python train.py --dataset="regions of photos with short descriptions (Visual Genome)" --vocab_size=61 --loss="softmax" --encoder_fused_qkv=true --encoder_qk_norm=true --encoder_parallel_block=false --encoder_moe="soft" --encoder_widths=[96, 192, 384] --text_encoder_parallel_block=false --optimizer="soap" --beta2=0.99 --lr=0.0026 --one_sided=false --epochs=7.2 --weight_decay=0.3
Rows from block 3 of the image encoder, named by matrix and row number. Rows with one number belong to one attention dimension. Each number is 500 + 25 x the weight over its row's rms, rounded and kept within 0 to 999. All counts start at 0. Numbers have three digits each. After the name is the row's rms in percent of the matrix's.
# v: window attention query, key and value (stacked) (encoder.blocks.3.attn.qkv.weight, 576x192, the v third), inputs 0-191
# proj: window attention output (encoder.blocks.3.attn.proj.weight, 192x192, transposed), outputs 0-191
v.39 108:474505498480509481470500527489489499496529489552542514498524505473520545481521502513487515485477483535484474472499495494503534448503519507548518488511521493505533498453500524474473492519582515539515502485538476521506493525464494491522465527494509499468533475513489499478460476506475472473438518518478520527492472486457567480524460486530510494535533505473503504518499500526504525490516492498512467508494509483491506527452530470436522544492486488520513498449475519520457503496436498513488518539515487503491511480460501524505445522492504532476517515523546494508457492529480485520
v.40 103:539483492481503507486500503543478527484521525527485495521463482465475517490458461497516480505527534499500491485500506493500495532502498476484461510497524511493505488535515444515549491501485536489514548502519502503523532507434478512528501524453492558478482558514517475480495528523522462497509524552493504485507488478514490515455499526476523529511479431500511522521542486458477530517536506503479483552470505501530440498502513523462531533540497488478505506480508487477553507479509476507477501509469466491485490471487515471484471555499497519523490547512461463490518509489468510553
v.41 097:518546469469524468486498481500493516531490481512502546500558505472503493519503479475483511457475467456500499498536469458513494545497474500508473495516539468523493510498511479503513458497484492503463501470484468498492533479511458526488508459495511528506498496509517489487487532469492480501468540458520495487524508489507501502542447481493497483508483524480495531512518509485526518460504513442527509490484511553515575506484465452510449565495477452505504489466472536489519533513541478507494516522499493501505499460505536516411507500469533536510497500512525504520521476486493510477
v.42 099:484512507504479516448443447506505473480481484515524456533491500530508484494509506517509465507538504486493478484531497503524509506508471485513482513518490543512521487518469466531503524500498501499476476474531516561492480541549523505467510488546487502536514517532518455507448481456508493467516508458496464495539536490517458488507557494486498493452557475537475500500487514509522487478528431452504531487498480458480530491557519524484487493499530524496517516497462486531489473520485514490490491517490531513493496512509483460479519460472491503494501481555504530550475475480492518509
v.43 097:482484539516479505518524467485516463506524514471474480523513494465483479540528510507483507498481507493513471486463508510490440489476469520525514542551510503498504478476500537512545493523497502475505459502497520464505500449488502515489511511480520455533492475544512488509490497471503521522474506483501459488512484504521488550461470483481581533503513517484533475515512497467470476501515551565472469500496546470555542495501483497495526536482505504515511463487507499449483487532489499478516499547470494517512516471452489533507512485511507520483516457482478547438510533500498463497
v.44 091:476492477510462501474503513504552528483502489536489518491467530473531487487507508507499471480498505579528540470513472511491525485493506522537508439486477548465478489523503488476470470485527501491522540501545501548490490461443512470501491500525516475483471507504516514515468507448477527482462509464480522515519468507503528479535494473486478502525498489508556476476500511489543529467504523516527497520488465513469546453517515464478476509505463506481541488468518482545424510514542486471455506496535511521517510468493464487483501480503510503501506511493489518489516496486500553510
v.45 092:508513497471475465503537475491502489497514482467475500497531483473568517484447483504504489494481470492542497522501528500548502487523443483474508511533492462492444505529502513490487487513487466502536487532523441481497485500521471501471526492536503509491443530506533510505470514495543505480544513496516515535540447479511469512488502535512463534473500503532513497483523485481533516461510552538503487492457506500480513483516473499484494462476499507534514533442491490501491463494545541511488469499493525550517484524475447464476476517497474532518506537476490516506452492503497529518
v.46 102:517549503438534497529506552464550489464494478512513453478456470477501471477500484549491492528507537555487497548540482527470486514472516489520507490501529490498512482460474466480486528501496510481491500475476484504521519487484515478534541528485499501515495500502474502507481545497507511439543514521452517503495534486501496525531495477461461501521548504483487475446497502534497507480501502502491499497476529492503563500507514472519514518504532476479497499499506485472431481487482534476512511515498516480501499444517525473489514501485508470469485440491517506481547492499533479450
v.47 110:499494493501485509530527493493580500499476466552496527519449508552493473501478515462492515514493502529465508505535505566483428464516507535495473520502471521523477531539492472514499504473495516500541515483511522521514497434525505451510482475523509502462500548541518524493487517543489503511495493507507500526524549466532502494528515508528509494473513448510490516488527505513527462500501518499509500510435507516510505469561476492512489494495490512476499508500498461520520502520525508427526520521479502495498479499518467494476498503511525496473557502468480510511485476448513473509
v.48 116:511517486555502501512529491449481518481482489482526495497514504502526515485466479468509520473490493510522520465503482478489488482434500481490514500524498521538525495530530520537464498498467496501544499466548518523486516502507512477543456529518505515495502472523494514525453470499516506501521516473494459502490476488524494526533458495522509449549487536495504496507501499487527522471526485518436542483523526476479527513499504501490517469469501547496520564486467472516492511503455511516434537522515482464520529467501573537463485499502481473491462473440505494483492476488497500503
v.49 103:479491500529489471514501508513477485488484493540542509535500536515468477502490476497485517472494515489503515556513511513512542491496484485516515534493517498465532511513509540489510441478488468506514465537490507467483472493476485496524478553544499509488482552516476477503512460496503507562509482484498512462483511497497476482535505513473534440535516516485510532474500487451514453504486500577477518505491491528509509504480423468503443492554465472498498488475492492498514488536490477518502475521501456498504436471540500543515478500479487465491524480515520503508449508498496512466
v.50 102:536481504491483519510440506517533539481516512504455505508466433521529482507509529472499516518490475515478484460505492494528484413476497489514522528521483512423510553486529528467488524512482511465471509491507531510519528511473489521485505540494414458480533484508499535479517542492533495511502529477505518543505530511465465484508540526527499513527501493492505498500495483520472472533495504531473493517547543478530530489492491490500514515495512520503509485479477523489491470484477507514522494463496497525482521494500478473523452483525469477541531523490487514459515474525488502540
v.51 093:516487482482524504516471533536501487549525461491480487514502471484473491520509462512493497496508490505500544557496479479477452572505442478497478476524550478493477477517507520561498502463461468544505458487492477495488485492490508491458470481498539465521471504504514494492497496492505492475527445496481475496484491515532476485520495506488481492504467478492517472519521529522517504523538498517511500500478482574474475511490489487473514459540474492562491514501545494477532462519509505490472481497518523475527478511491505453516542535453482489504521536470493514528517491460533517542
v.52 083:517521501507520467472532485476538530478499498502519485498482502508490560483495475542470510482499505481502515482518525540509504499493526450435528499448508493509520498504500557467473505496497473474499525517476486493530474459513485469491501515507529501458449498490491492515498491539498486535498527452471547514429508541474507494489498507482533468509563510476475522496491459498550500466505487487534477505511449512495472472522456497485511483536461466507481487529467516518479540500472456513499445465525487536497511485460486486520503466465513521507520526510507501483488494506524552507
v.53 094:513492522445453539471480475527461496502499445511472508462512530494510522511508498501445440483518489524468467528517478510499523458501486539504491507493459521513469469530474492427524476498484507517499509468502526479468479484464455541496501507488482453516469491518478456446513494469501507488476468502497507522471503496478491487522505506461517532513477473513506529490517494474443508511530501502518500508459521542528511482500504484510513513519517492525402478488504512494497476509506483509492490496486550539495493430524445499511518477515505519518532491496515497489513503491531518485
v.54 105:468506451497538512487508552469518524497497525481475457470485514465452526518445503470485511486492517469558525470513521535497467502467475544452479458536496492544470477479477440489463509511457493502512492468530459514492492506524480475493482503503488498490508487475505521495476491480513499465491505477527511469522505499519494457511489494527474484531488526469541502509497523480497489495495473498524552489449532476503496497492518514490511492457455534485493489490488472521512531463450498486511532509520518533521564489482552533491500476499514515497488500507498485529486518569507513547
v.55 107:464481488514521479487494486512475489518521485456494510516532489524464473474504492511486557529487540484494519535500494446471509538502476513544482504500515484450461465485488519494513513502551507509455500435438497455492520461512449474470459489530500504493471446493502516509483483513494479464473489491507490487526497514488491482458490497453501488476489490464559462478515474527492500479511493498518492519445460528494511527508510505521548494496515491512483469523531514518497524540512472460490491506489517531484443498515456475524528526490510535485512483504480482509566482483524516484
proj.39 103:509505506519466515495491482497488472497554504484518520509517541538489501539478470476493540482524504528498503521504501510457492547515510536445480464501458494464492528527506513477510515510469451479524515499504505451534518534496497505481545511458464477522538506507460479457486439479491518516536517522462507470531477491522468444483552528498537534517525509501484476501470438490477535517516470474491519465539494490496506506477451512521496506521529524443497513514477520499525556528530488503504467454495508488533498509496476462494470497495467509490499480475497478506527530497504524505
proj.40 100:487501506512496463501457529509498490535478467494507485485480479524519494467472504524540482493486462517526512482483485500523535488476437492514497503531505520500515511482467504481514514490498465475482466508532507489530452467490522516482542493512476503517519465502530525482508497495471508496490479505495561509492501550528496524509499502470465490487481496512527446534450552533502509429486481521524500446519500467452552490508504496533465514474538489470461504524564501471497501496464498503526460484499519510487515497564516505504509454533490524496481502488514448503491487510455534448
proj.41 096:505509492532477506531483518486512511479546510502481470487504486514540499469540451488526498471452533477520505513501539537501473517549512540523496510455520480457486521479531474482512510506526525484461491554504543480501515477511480481440484510460495451477513480505516491531531497526531531490508471492473506517445523486500468528503501508499464524519525488504454515476511500488507497516476477481489557519467513463518490500534487520508489473512497499490489526476525464515490465422504511526526560507441476541513464513511539487499481483480500491462479506512499494491511495472539536524
proj.42 088:528472480473500458512539514523461551487504524473535531496485519442514533516510511474473558505480485479471503508452494521524445476466530515487499503553486489510441539494528529461507466481495502504522499516504487441475453470487470455484501425477530498483489533557512528507540514551542473518493488498527525496518497520495498528471487484514503455516463497483501508491504509523484518539508530507494520518488489495489490473514452509488543484511492528521548490515513492479496463512522467501494488548515486469511464499475490494488488499489486513492485503492539477484485502539514481501
proj.43 091:557449485535528483499518516498491475493510485485486524459513485513462522476528540548502467534517521486454486513506494498513499506523529504504528495474484497506529486518538429512490545489513501523527539499508484532501528496481578506497486477474485510512523508508507499487512500478488489509502537501494515506488541511509495521494512482453487528482502506503570497523511499540497534475466458480498525480543451511461419493488497490515510522478497504488530503507506501564550472482502499495473562463523515476472520510527530526539506540453531481494487501516510518517496530497519519505
proj.44 088:525503494503448531516503492498540467505478522492525538520513486483492474490515507429494511486488476462507498539528495489492463504488479515471489538523534505462520511462528488531530481520517459498488493493505521459543488512456494485475558496554480472523503482484523497475502437521493480488511497530500480427486464496482456459480518464476494548491535499498485482460465471485474498526467537507479528482536491477488485494494451536509497508479517552511527482444520546495516489488497497536482489515490492474503491523515464478491505530504480507470501454517493531485523524512495459503
proj.45 092:505484539515491485488523544452502537494498511509504500520493453471473497515484545493466478540502531493476522509487460523481492458491507537538519519535513511503517496475476477533504514534535508529499502478463515520520479476462497512478511501529538495458488498510495521461467539512491471511471477537536506495491530495480487462479523467499471522496499482479474493519465508486512475469437485486530479513529562481519520497493564497540523511517496486468502511500525455477548484482499542497518576525523509477494485509546526464502510447500531503511497518529487460500525514539500462489
proj.46 102:493475482521490461517502507465479490520511536505502492505514532499488514486472515452508495500465528484501477458518541513538534514484545476452457465516484533498520522505495549490497473515503505506513506481528497515463478492549506518529465472476533463522519530503513448563496486483502549500433490436526459514490495514510517458497527479479530512492506528516496519489487452488508505505507486535470504522515500493489450494512457506528454475515485506534509524490536485559525460469525535507462533485501479466510488515524475492504505515492514542533527506503488496471456476519482490470
proj.47 107:520475501480536511477527557505459499521474532508476511485498476463530494437502522498506546459474531485510507510478512533499509530423524472570547544504525501508492483461496506501497494474532493508482478501491470478530484504505521503505507475531515493474520492486450472511517472508503505514499505513507433475494531556508506485509492513471490479531482515501467500481475486508519518460470495517491497477535482489493479538518489541485519487479465505550525487486538503501497463536486501537453508511598508528509533491494507502507525479506499509491461476519517500507521543509466495481
proj.48 106:483523514465544514542515535475479463493445483513517482525479463479498470536519538465465477495478466470447482500506487518494481487476515473526425497542508544515481489471421509538464497536513507481507486503480466514498511512482518434525527485497501509519528489489525503517528506512496499521475464485457539493503489537462507477492513509526498516500496490477500535502500454522504488450506504500522471484540480478486470480493459530485523492522520474498500495505504554544513502498542507510484502495531536499496463466501445468496494522472511496514509469530491501477508523515495490440
proj.49 104:522546470471515492482489511483490474550515532479462494478483473532493504496529488475525512477504465466525509523534490466465487522452505470503497492497483536511462471456488481500522485484541520465484447485501491494494543493474487456510532481480482487488490506490483475481486509495505472495474547497508517526502501457482489493470469548520468521513498517505515469500480523454518518532483509448501541494523513484523495478557551513524497466492503490468438492513505560519496489492505479549450504490523497505518511498453510443522511523490495565474478495510471519516486502490495436499
proj.50 097:520498513483457477543509551504555490532497478485485527476496470495509503504516538504507531498510482513456512467552511530482551555508497529487490497543513475496481497469477479506504477473502479520504508489481518500529455508499523477484462559524465493483448486523477471456472494500515521444521512475506519491479460510501548501500485462504486498487504485489499522461478522491493499457469519466506497529476469467500490541510482471497466502503503448482464472480444472459505488552516537458468461517523499440495522506507506496488492490491488515497470489548523489516483493501546485488
proj.51 100:500481505535500522513476514542467505459501545540509512505496527491469459427518493506529478489479472495534489448467511509453490520516513454502523489497459478539474501479526466516508504526480450513460489505483496486484516523518466529486468490540529496443493492479510521512501499494479479513493541492532461442521518489474520524426478521495504532476492508487461472498469470526471516530482509504535475497532501490482469509487515494446499510521505529514490526515494511542510531508523478494491499473474502502454507521554501541507485522542517507531498490512521523447520535475482509488
proj.52 085:512524488493518497509520551511484489544513522495492515449485493519518502495496487469491546496498505489491500523507485455541468485543506524546479491500493546518507508499482472513491541463516551500518494514499501468445513479440445477485490441489453473497490521510526511501482492465505522505521481520478535516497504451516453486552487486523519513520496499462507465535509491480471467513491528475481482473442529505475524490495489525508479464465537525464509548479466523509508445496500563510497507514492499512497528546481499490476519514467500504499531501517503443518526461494483533481
proj.53 091:479505504526516505502500531549542544492553539514507464491504498521400535498464495489545486537505468527496503486527504487526527502523516489509485501470498502481530465491548484481506532491490461460498490493477524508543503468498520471492496497466513500484480507465478524476471498497471515507514531504507516499490518507483530497483481511466545509457545535498523449467493544519527509459525501513495481514509468472511516495501524472559509470426488495452528488533520504494471488491497499483499506484479516491512507513487545455479434515485502515514481538521489503520466467536501506494
proj.54 105:468483523469490535518515494504442461489505515518520550541519453464519461508500544482526525508486515513487509517497508486483522482487515465518508502477518504498475546496521532528502475514476531505486470536505518457492504531532535547546506471514453506514479523497500493489489524499473490493467482509506446482511536494478520523499519513471475486474469487531438502494484467519511516450538490472520457494525458508505491541473429496533544549506507489486505512459501517462479506504532508525506482517548491524517486484503481510483494518503506502528465487492524501454516478433470524509
proj.55 105:530503494474515516497501524520513535490538503566476499498476548493463523486535515484512429504477465544508475524498447474497448507523517473478527500494543453502508483531490467507512498515474487516503496579523514481526482497498535435459534540496523458527496528527512491498480522464509481536482501562529476525482513500507500497480515519496514481559491539510475505490522504571478488549514488487484501553488496491499449495492484488499523505440500480507530492502524491489507489506475479489514486521507513511513524497499490526482484502515471490528510494509467524554493519505508492503