A small contrastive image-text model, trained from scratch: encoder activation gelu, text encoder norm layernorm.
Rows from block 5 of the image encoder of a small contrastive image-text model, named by matrix and row number. Rows with one number within an expert belong to one neuron, the router's apart. Each number is 128 + 32 x the weight over its row's rms, rounded and kept within 0 to 255. All counts start at 0. After the name is the row's rms in percent of the matrix's.
Before each expert's rows are labels from the 100 images, of 14976, where the router gives the expert most weight on average: "strongest on" is what is common among them. Only what is clearly more common there than usual is listed. The data: regions of photos with short descriptions (Visual Genome).
# router: slot weights (encoder.blocks.5.mlp.router.weight, 8x192, trained with AdamW), inputs 0-95
# up: expert up (encoder.blocks.5.mlp.up, 8x192x192), inputs 0-95
# down: expert down (encoder.blocks.5.mlp.down, 8x192x192, transposed), outputs 0-95

# expert 1
strongest on: text has "green"; text has "grass"
router.1 098 [145 149 147  72  85 180 192 174  98 174 132 112 142 125 187 139 129  47 176  77  81 107 210 134 159 113 110 125 136 180 107  96 139  79  98 141  77 187 140 163  96  82 132 144  62 116 127  78 108 122 127 141 126 119 100 138 116 140  88 138 111 192 148 115 127 115 120  69 104 116 161 138 153 125 115 162 104 142 147 171 139 145 144 138 154 167 130 126 154 138 129 130 172 122 185  51]
up.0 100 [142 187 140 108  53 177 206  91 131  87 129  87  98 102  95  93 150 162  71  97  99 148 163 170 168 159 111  87 138 115 133 100 142 105 117 125 163 119 198 172 127 116 158 181  98 138 204 135 172 127  86 106  91 127 152  80 139 140 113 157 127 107 140 147 134 131 136 155 190  99 121 149 100 106 137 130 159 138 117  89  99 163 150 143 190 136 103 187  70 130 111 140 120 106 120  91]
down.0 102 [119 125 181 152  71 137 138 101 122 125 134 164 200  76 109 132 166 139  93 139 124 145 142 159 127  97 113 108  98 137 125 110 141 158  97 101 146 141  86 105 157 152 103 151 163 130 107 153 112 144 153 117 139 101 155 173 123 203 148 119 127 159 136 136 115  88 164  75 154 110 114 147 151 129 197 161 135 128 210 180  82 172  64 106 131 129  96 109 136 109 160 111 120 181 170 109]
up.1 093 [ 93 191  66 167 130 157 182 169 115  85 161 160 177 139 124  96 173  98 106 157 135 163 118 112 131 106  94 115 149 148 125 149 102 171 152 147 137 157  98 110 105 120 199 131 165 119 176 121  96  52  59 161 128  93 117 116 127 158 179  97 161 169 171  60 154 148  92 147 120 137  85 167 112  82 145  93  84 126  91 138 112  27 175 151 139 125 118 148 172 124 124 116 175 102  75  86]
down.1 095 [151  84 112 149 140 126 178 139 130 100 146 134  87 174  58  79  80 123 146 109  94 124 122 144 102  85 146 145 141 172 178 173 168 158 131  88 133 139 157 169 132 163 143  90  99 183 146 110 147  93 121  59 144 115 134 126 142 142 166 133 153 146 115  93 123 128  94 125 116 128 160 165 146 170 119 104 137 135 164  99  73  96 136 108 141 128 123  47 112 143 134 118  91  48 189  79]
up.2 111 [102 129 121 148 202 134 102 131  93 214 141 103  70  93 174 123  90 100 103 119 160 126 118 135  89 117  68 132 151  93 146 124  80 188 151 202 122 177 145 239 101 121 160 129  82 124 138  89 181 179 136 100 130 120 151  89 115 128 145 121 125 126 144  88 118 114 137 182  71 164 107 110 167 132  87 136 145 110 115 162 143 105  92 145 109 105 148 132 123 136 121 133 178 147  96 143]
down.2 106 [177  89  83 124  78 106 189 151  73 136 101 130 129 156  59 148 124 172  90 134 138 112 150 192 106 130 166 154 160 151  66  64 119 134 131 142  87 131 148 111  82 115  79 114 140 122 151 125  82  76 154 129 145 164 147 159 123 162  83 158 105 120 144 133 110 168 153  89 185 123 140  32 124 136  93 111 127 116 121 140  95 166 113  90  81 175 150  83 126 130  89 136 124 149  89 153]
up.3 106 [147 183 101 109  53  68 149 148  81 127 148 153 158 114  98 142 144 202  94 152 132 112 154 128 138 166 118 132  92 159 153 162 150 108 118 110 161  98  71 111 134 173 175 133 150 199 153 113 125 156 140 128  91 189  86 116  94 147 124 158 146  93  84 131 110 120 135  89 128 116 134 171 113 126 116 122 156 171 173  98 140 136 107 129 145 198 143  99 134 153 130 106 121  93  73 129]
down.3 106 [ 80  98 115 160 100  84 176 128 163 149 114 184 137 141 103 171 132 130 157  98 118  90  44 125 172 136  84 158  94 193 144 130 118 133 184 131 156 112 154 112 176 136 127 152 121  73 137 166 129  99 160 114 109 128 144 120 123 115 154  73 119 115 151 152  93 185 160 124 145 138 101 144 128 118 158 152 157 161 190 102  53 141 163 125  51  65 153 158 103 110 136 124 153 137  93 145]
up.4 110 [155  73 120  73 100 139 137  92 178 155 120 107 130 168 202 103 203 130 162 124 120 140 159 124 105 117 148 157 174  98 136 114 135 129 118 144 123 191 175  85  75 144 132 149 107 171  63 138 148 107 134 176 196 132 115 119 135 132 125 115 116 104 128 113 116 117  75  57  67  75 128 111 146 137 144 209 125 170 120 157 123 142 160 113 112 164 119  72 152 118  97 179 119 117 136 127]
down.4 105 [138 145 160 123 145 137 140 140  88 109 107 143  71 151 150 114 146 119 175 135 175 156 132 194 177 135 136 103  92 129 178  95 136 128 127 167 123 139 196 172 127  97  98 151  74 136 131 125 103 129 134 133 112 166 150 158 103 113 100 185 124 135  94 186 185 186 180 187 129 151 128 166 126  68 135 107 140  90 113 135 109 184 106 166  90  95 141  57 141 119  81 119  99 179  66 129]

# expert 3
strongest on: text has "sky"; text has "blue"; text has "clouds"; text has "white"
router.3 105 [120 162 152  94  95  93 120 106 108 149 173 118 117 182  99 114 171 170 122 178 106 167 119 125 141 125 129 145 155 154 156 120 132 157  78 146  83 162 148 119 135 153 112 160  86 144 153 126 142 132  86  91 152 130  98 156 135 199 149 108 182 196 141 160 116 112 157 125 116 134 165 160 124 133  97  60  94 135  99 183 123 119 120  66 138 133 130 103 146  99 139 168  95 140 119 177]
up.0 102 [154 157 128 124 133 174 141 159 123  81  83 110 139 105 131 165 157 111 151 157 101 154  88 155 104 118 138 126  96 153 159 171 165 121 148 148 170 178 112 138 118  73 142 102  87 135 123  87  95 121 123 156 170 117 137  45 128 142 141 221 135 118 105 107 154  95  93 175 102 116 157 145 126 165  86 119 162 123 148 143  93 116 107 106 141 110 169 136 117 230 112 175 150  83 140 132]
down.0 105 [ 55  85 153 135  93  97 167 117 114  54  97 215  75 155 124 116 136  84  95 117 127  92 198 182 167 112 128 173 107  99 165 109 125  94 174 155  88  53 191  91 128 150 163 165 119 138 158  94  80 131 119 147 106 169 104  79 138 145  89  95  87 140 146 147 129  90 126  95 166 139  88 136 142  89  94 118 146 151 115 181 100 148 156 154 101 173 124 144  84 119 136 146 123 105 173  99]
up.1 084 [116  98 200 141  99 123 117 153 162 115  95 118 121  91 152 150 148 108  28 121 153 102 156  98  79 104 123 115 147 148 157 114 110 130  99 183 124  91 138  99 143 141 160 128 133 155  76 149 156 130 186 135 152 123 129 122  84 152 153 125 131 145 125 126 157 141 109 125 140  92 136  77  84 113 146 239 178 122 114 171 116 153 146 134 140 111 149 136 153  84 181 150 115 109 105 160]
down.1 085 [125  99 181 134 161 107 124 128 115 162 169 107 115 153  78 104 108 200 127  94 199 127 182 117 140 149 115 144 153 132 167  96 184 136 132  67 127 102 157 127 160 147  91 168 159 109 120 182  79 116 117  86  92 101 100 151 127 142 163 161 130 109  96 104 155 125 184 156 118  81  95 148 174  98 182  93 124 109 173 124  85 135 127 140 104 110 158 143 151 190 126 152 118 187  82 174]
up.2 090 [171 103 184 110 120 140 145 162 122 146 101 161  74 163 220 170 111 135 121 144 128 148  53 114 133 149 100  84 158  86 120 100 142 139 175  95 138 173  90  84 134 129 138 136 165 170 108 155  87 112  50 161 140 105 113 126 175 150  85 148 103 146 123  62 134  90  82 125 137 165 125 142 100 145 110 163 159 126 113 102 130  82 154 110 136  90 136 167  99 149 146  84 185 145 106 112]
down.2 096 [127 161 150 140 153 150 123 142 177 116 100 135 130 167 168 133 168  99 101  78 143 123 158 137 155 157 123  87 132 139  59 123 111 121 109 124 171  83 109 131 106  77  94 116 154 151 152 104  95 140 135 162 118 178 136 104 144 110 160  46 129 178 149 125  92 157 116 160 140 110 118  75 153 107 219  78 104 110 173  97 137  54 134 103  88 207 155 135 112 105 145  90 139 140  74 101]
up.3 099 [155 156 108 148 113 143 108 120 146 124 119 129 134 141 129 128 147 102 104  63 124 117  85 114 153 121 114 123 100 133 119 170  61 101 135 129 140 108  86 126 134  67 108 172 125 225 195 136  75  89 136 111 116 130  95 142  66 188 115  83  82 120 108 146  51 136 123 112 130 152 144 147 166  77 106 132 112 186 127  90 150 129 140 150 136 129 122 119  52 105 143 151 134  90 136 139]
down.3 103 [141 103 120 196 145 119 163 148  48  51 176 136 162 162 132  97 166 155 133 181 113 112 147  97 125 137 133 158 133 163 175 124 117  99 124 135  98 129  73 136 175 152  99 144 189 120 140 110 155 143 128 128 132  63  71 120 148 120 108 154 188  96 191 122 173 140 142 139 110 125  68 108 114 181 170 185 115  38 138 105 129 109 135 124 167 174 136 137 173 134 123  90 123 139 150  85]
up.4 096 [103 101 163  61 127 220 111 139  59 116 125 135 109 112  61 119 132 221 132 122 117 157 167 130 101 160 105 102 125 125 116 157 201 110 133 113 181 148  81 102 170 106 161 145 157 216 151 151 147 163 117 127 197 117 129  87 116 124 101  55  69  45 125 134  68  63 155 123 135 119 113 122 102 145 154 164 155 142 137  83 154  81 181 194 119 142 176 156  98 104 109 144 177 104  89 114]
down.4 106 [ 92  86 145 128  80 132 158 101 197  77 125 147 153 159 116 126  37  84 178 116 127 132 139 101  30 117 125 172 138  76  98 124 121 124 134 153 148 100 162 128 137 103 148  85 190 135 131 109 132 176 117 152 131 112 147  76 141 166 126 137 162  89 140  98 176 105 113 149 116 129 111 120  99 143 130 131 106 160 156 130 117 138 126  74 150 127 148 142 104 156 183 140  98  81  98 144]

# expert 2
strongest on: text has "pizza"
router.2 100 [136 109 169 121 131 107 132 125 131 114 136 155  97 127  98 107  88 188  76 136  93 177 127 119 117 173 108  87 102  70  64 146 129 166 137  75 154  87 125 136 155 132 137 129 153 199 121 186 164 126 152  57 111 165 133 125 128 129 140 127 116  66 150 149  93 126 126 165 120 177  75  99 122  74 136  78 155 151 132  52  99 129  95 105 177 103  89 168  93  99 117  95 125 114  65 178]
up.0 100 [121 111 119 157  80  95 134 132  72 106 176 175  82 132 138 124 109 106  42 124 152 127 139 133 194 106  95 115 118 115 196 106 141 120 159 137 106 136 133 169  56 141 120 203  89 150 144 148  91 142 117 104 101 120  72 171 114 108  79  91 139 134 130 101 101 126 115 135 154 184 158 181 141 180 158 139 130 141 185 151 126  54 126  85 152 119 139 120 133 130 187 106 128  71 185 155]
down.0 096 [108 115 151 105  92  83 124 158 151 125 153  91 166 116  71 111 129 124 154  97 119 113  91 113 152 144 120 103 160 151  82 151  47 145 121  97  89  95  76 102 146 177 115  90  54 139 126 127 184 108 143 127 129 148  94 114 114 138 125 139 153 107 117 141 130 136 146 113  69  80 131 169 112 116 154  82 140 167 178  67 132 129 181 153 101 140 103  84 108 107 109 143 143 141  79 165]
up.1 131 [120 174 158  55 106 141 165 205 112 127 146 156 174  97  78 161 139 100 130 169 203 146 143 133 160 142 124 114 108 157 129 142 116 160  87 125  89 152 119 105 121 147 120 103 152 131 145 174 118 123 122  91 168 164 114 118 137 145  99  79 117 112  98 123 155 115  99 106 124 104 161 151 145 173 184 106  33 132 144  87  96 111 188 131 135 102 101 126 119 156 146  96 129 117 166 102]
down.1 134 [ 99 178 105 144 156 160  88 148 159 155 135 202  91  78 167  99 116 107  64 132 142 115 137 206  93  95 134 150 123 182  89 134 132 172 148 151 129 126 147 183 102  74 119 122 132 133 118 163 109 160 155 132 139 131 110 129 105 177 112 119 130 129 139 153 128 102 133 147  53 123 135 112 172 186 107  80 128 123 153 140 108  86 143  66 138 138 129 131  96 121 105 120 153  94 165 151]
up.2 127 [192  79 120 124 156  94 129 179 152 147 137 155 202 172 145  93 195  74  76 155 132  84 125 145 115 115 170 119 128 110 108 152  86 137 129 116 162 118 126 112 117 112  94 129 174 155  55 117 135  66 132 169  84  49 130  49 152 189 108 121 157 135 124 128 149 126  91 128  32 128 137 153 149 150 119  78 124 138 174 110 141 164 160 144 138 126 162 105 116 112 116 138  96  99 155  86]
down.2 123 [128  77 188 130 109 103 147  83  51 126 121 131 106 140 109 119 123 170 189  98 131 102 225 137 116 158 157 144 101 129 120 114 116 166 157  79 151  66 129 168 130 156 162  75 121 115 124 154 118 151 141 141 132 113 133  29 123  47 183 137 129  99  96 134  92  45 153 128 195  96 193 123 103 108  82 146 143 112 147 104 115 123 194 132 178 136 124 161 200  73 118 124 148 146 150 117]
up.3 110 [119 146 153 150 156 148 110 132 138  98 126 130 175 155 123 109 123 136 160 137 149 164 117 114 133 133 163 114 143 100 125 140 196 168 129  94 119  91 117 108  97 115 154 129 131 127 105 126  79  99 200 110 123 130 115 137 181 122 135 107  49 177 146 111 140 103 174 113  88 148 115  89 145 156 135 204 144 102 112  98 159  98  95 133 132 134 153 142  40 118 120  82 173 136 191 155]
down.3 106 [129  19 181 160  83 129 183 151 119 193 169 142 119 181  61 148 105 120 123 155 130  89 150 122 152 133  63 137 116 120 113 154  93 135 119 142 149 133  60 119 126 117  71 148 158 134 100 137 130 134 122 117  92 120 136 124 109 219 171 199 143 105 142 118 142 115  95  45  88 147 110 168  93 141 155  92 128 103 143 118 132 169 125 137 136 134 212 165 126 114 157 142 132 137 142 131]
up.4 097 [ 93 162 170 194 141 154 129 135  67 146 163 125 126 123 136 114 123  98  90 148 143 171 109 114 122 131 113 152 113 121 118 133 101 120  94 108  99 141 127 131 153 162 156 160  69 122 112 105 134 139 125 143 105 103 106 120 110  95 192  82 150 121 144 100 175 167 176 128  98 174 178 154  86 109 113 166 158 122  92 115 157 106 131 108 186 133 121  24 173 136 153 135  82 145  91 114]
down.4 109 [126  82 188 148 112 154  59 157  93 145 132 173 127 155 177 130 124 162 159 154 179 115  91 121 146 123 161 112  86  91 145  96 158 136 168 122 100 110 126 152 156 148 144  71 170 110  81 129 132  47 142 132 183 123 135 179 172 107 145 121 107 110 177 132 126 144  86 121 125  99 122  80 145 164 145 148 172 219 135 105  86  60 112 144  97  96 162 134 148 109 108 109 126 183 150 189]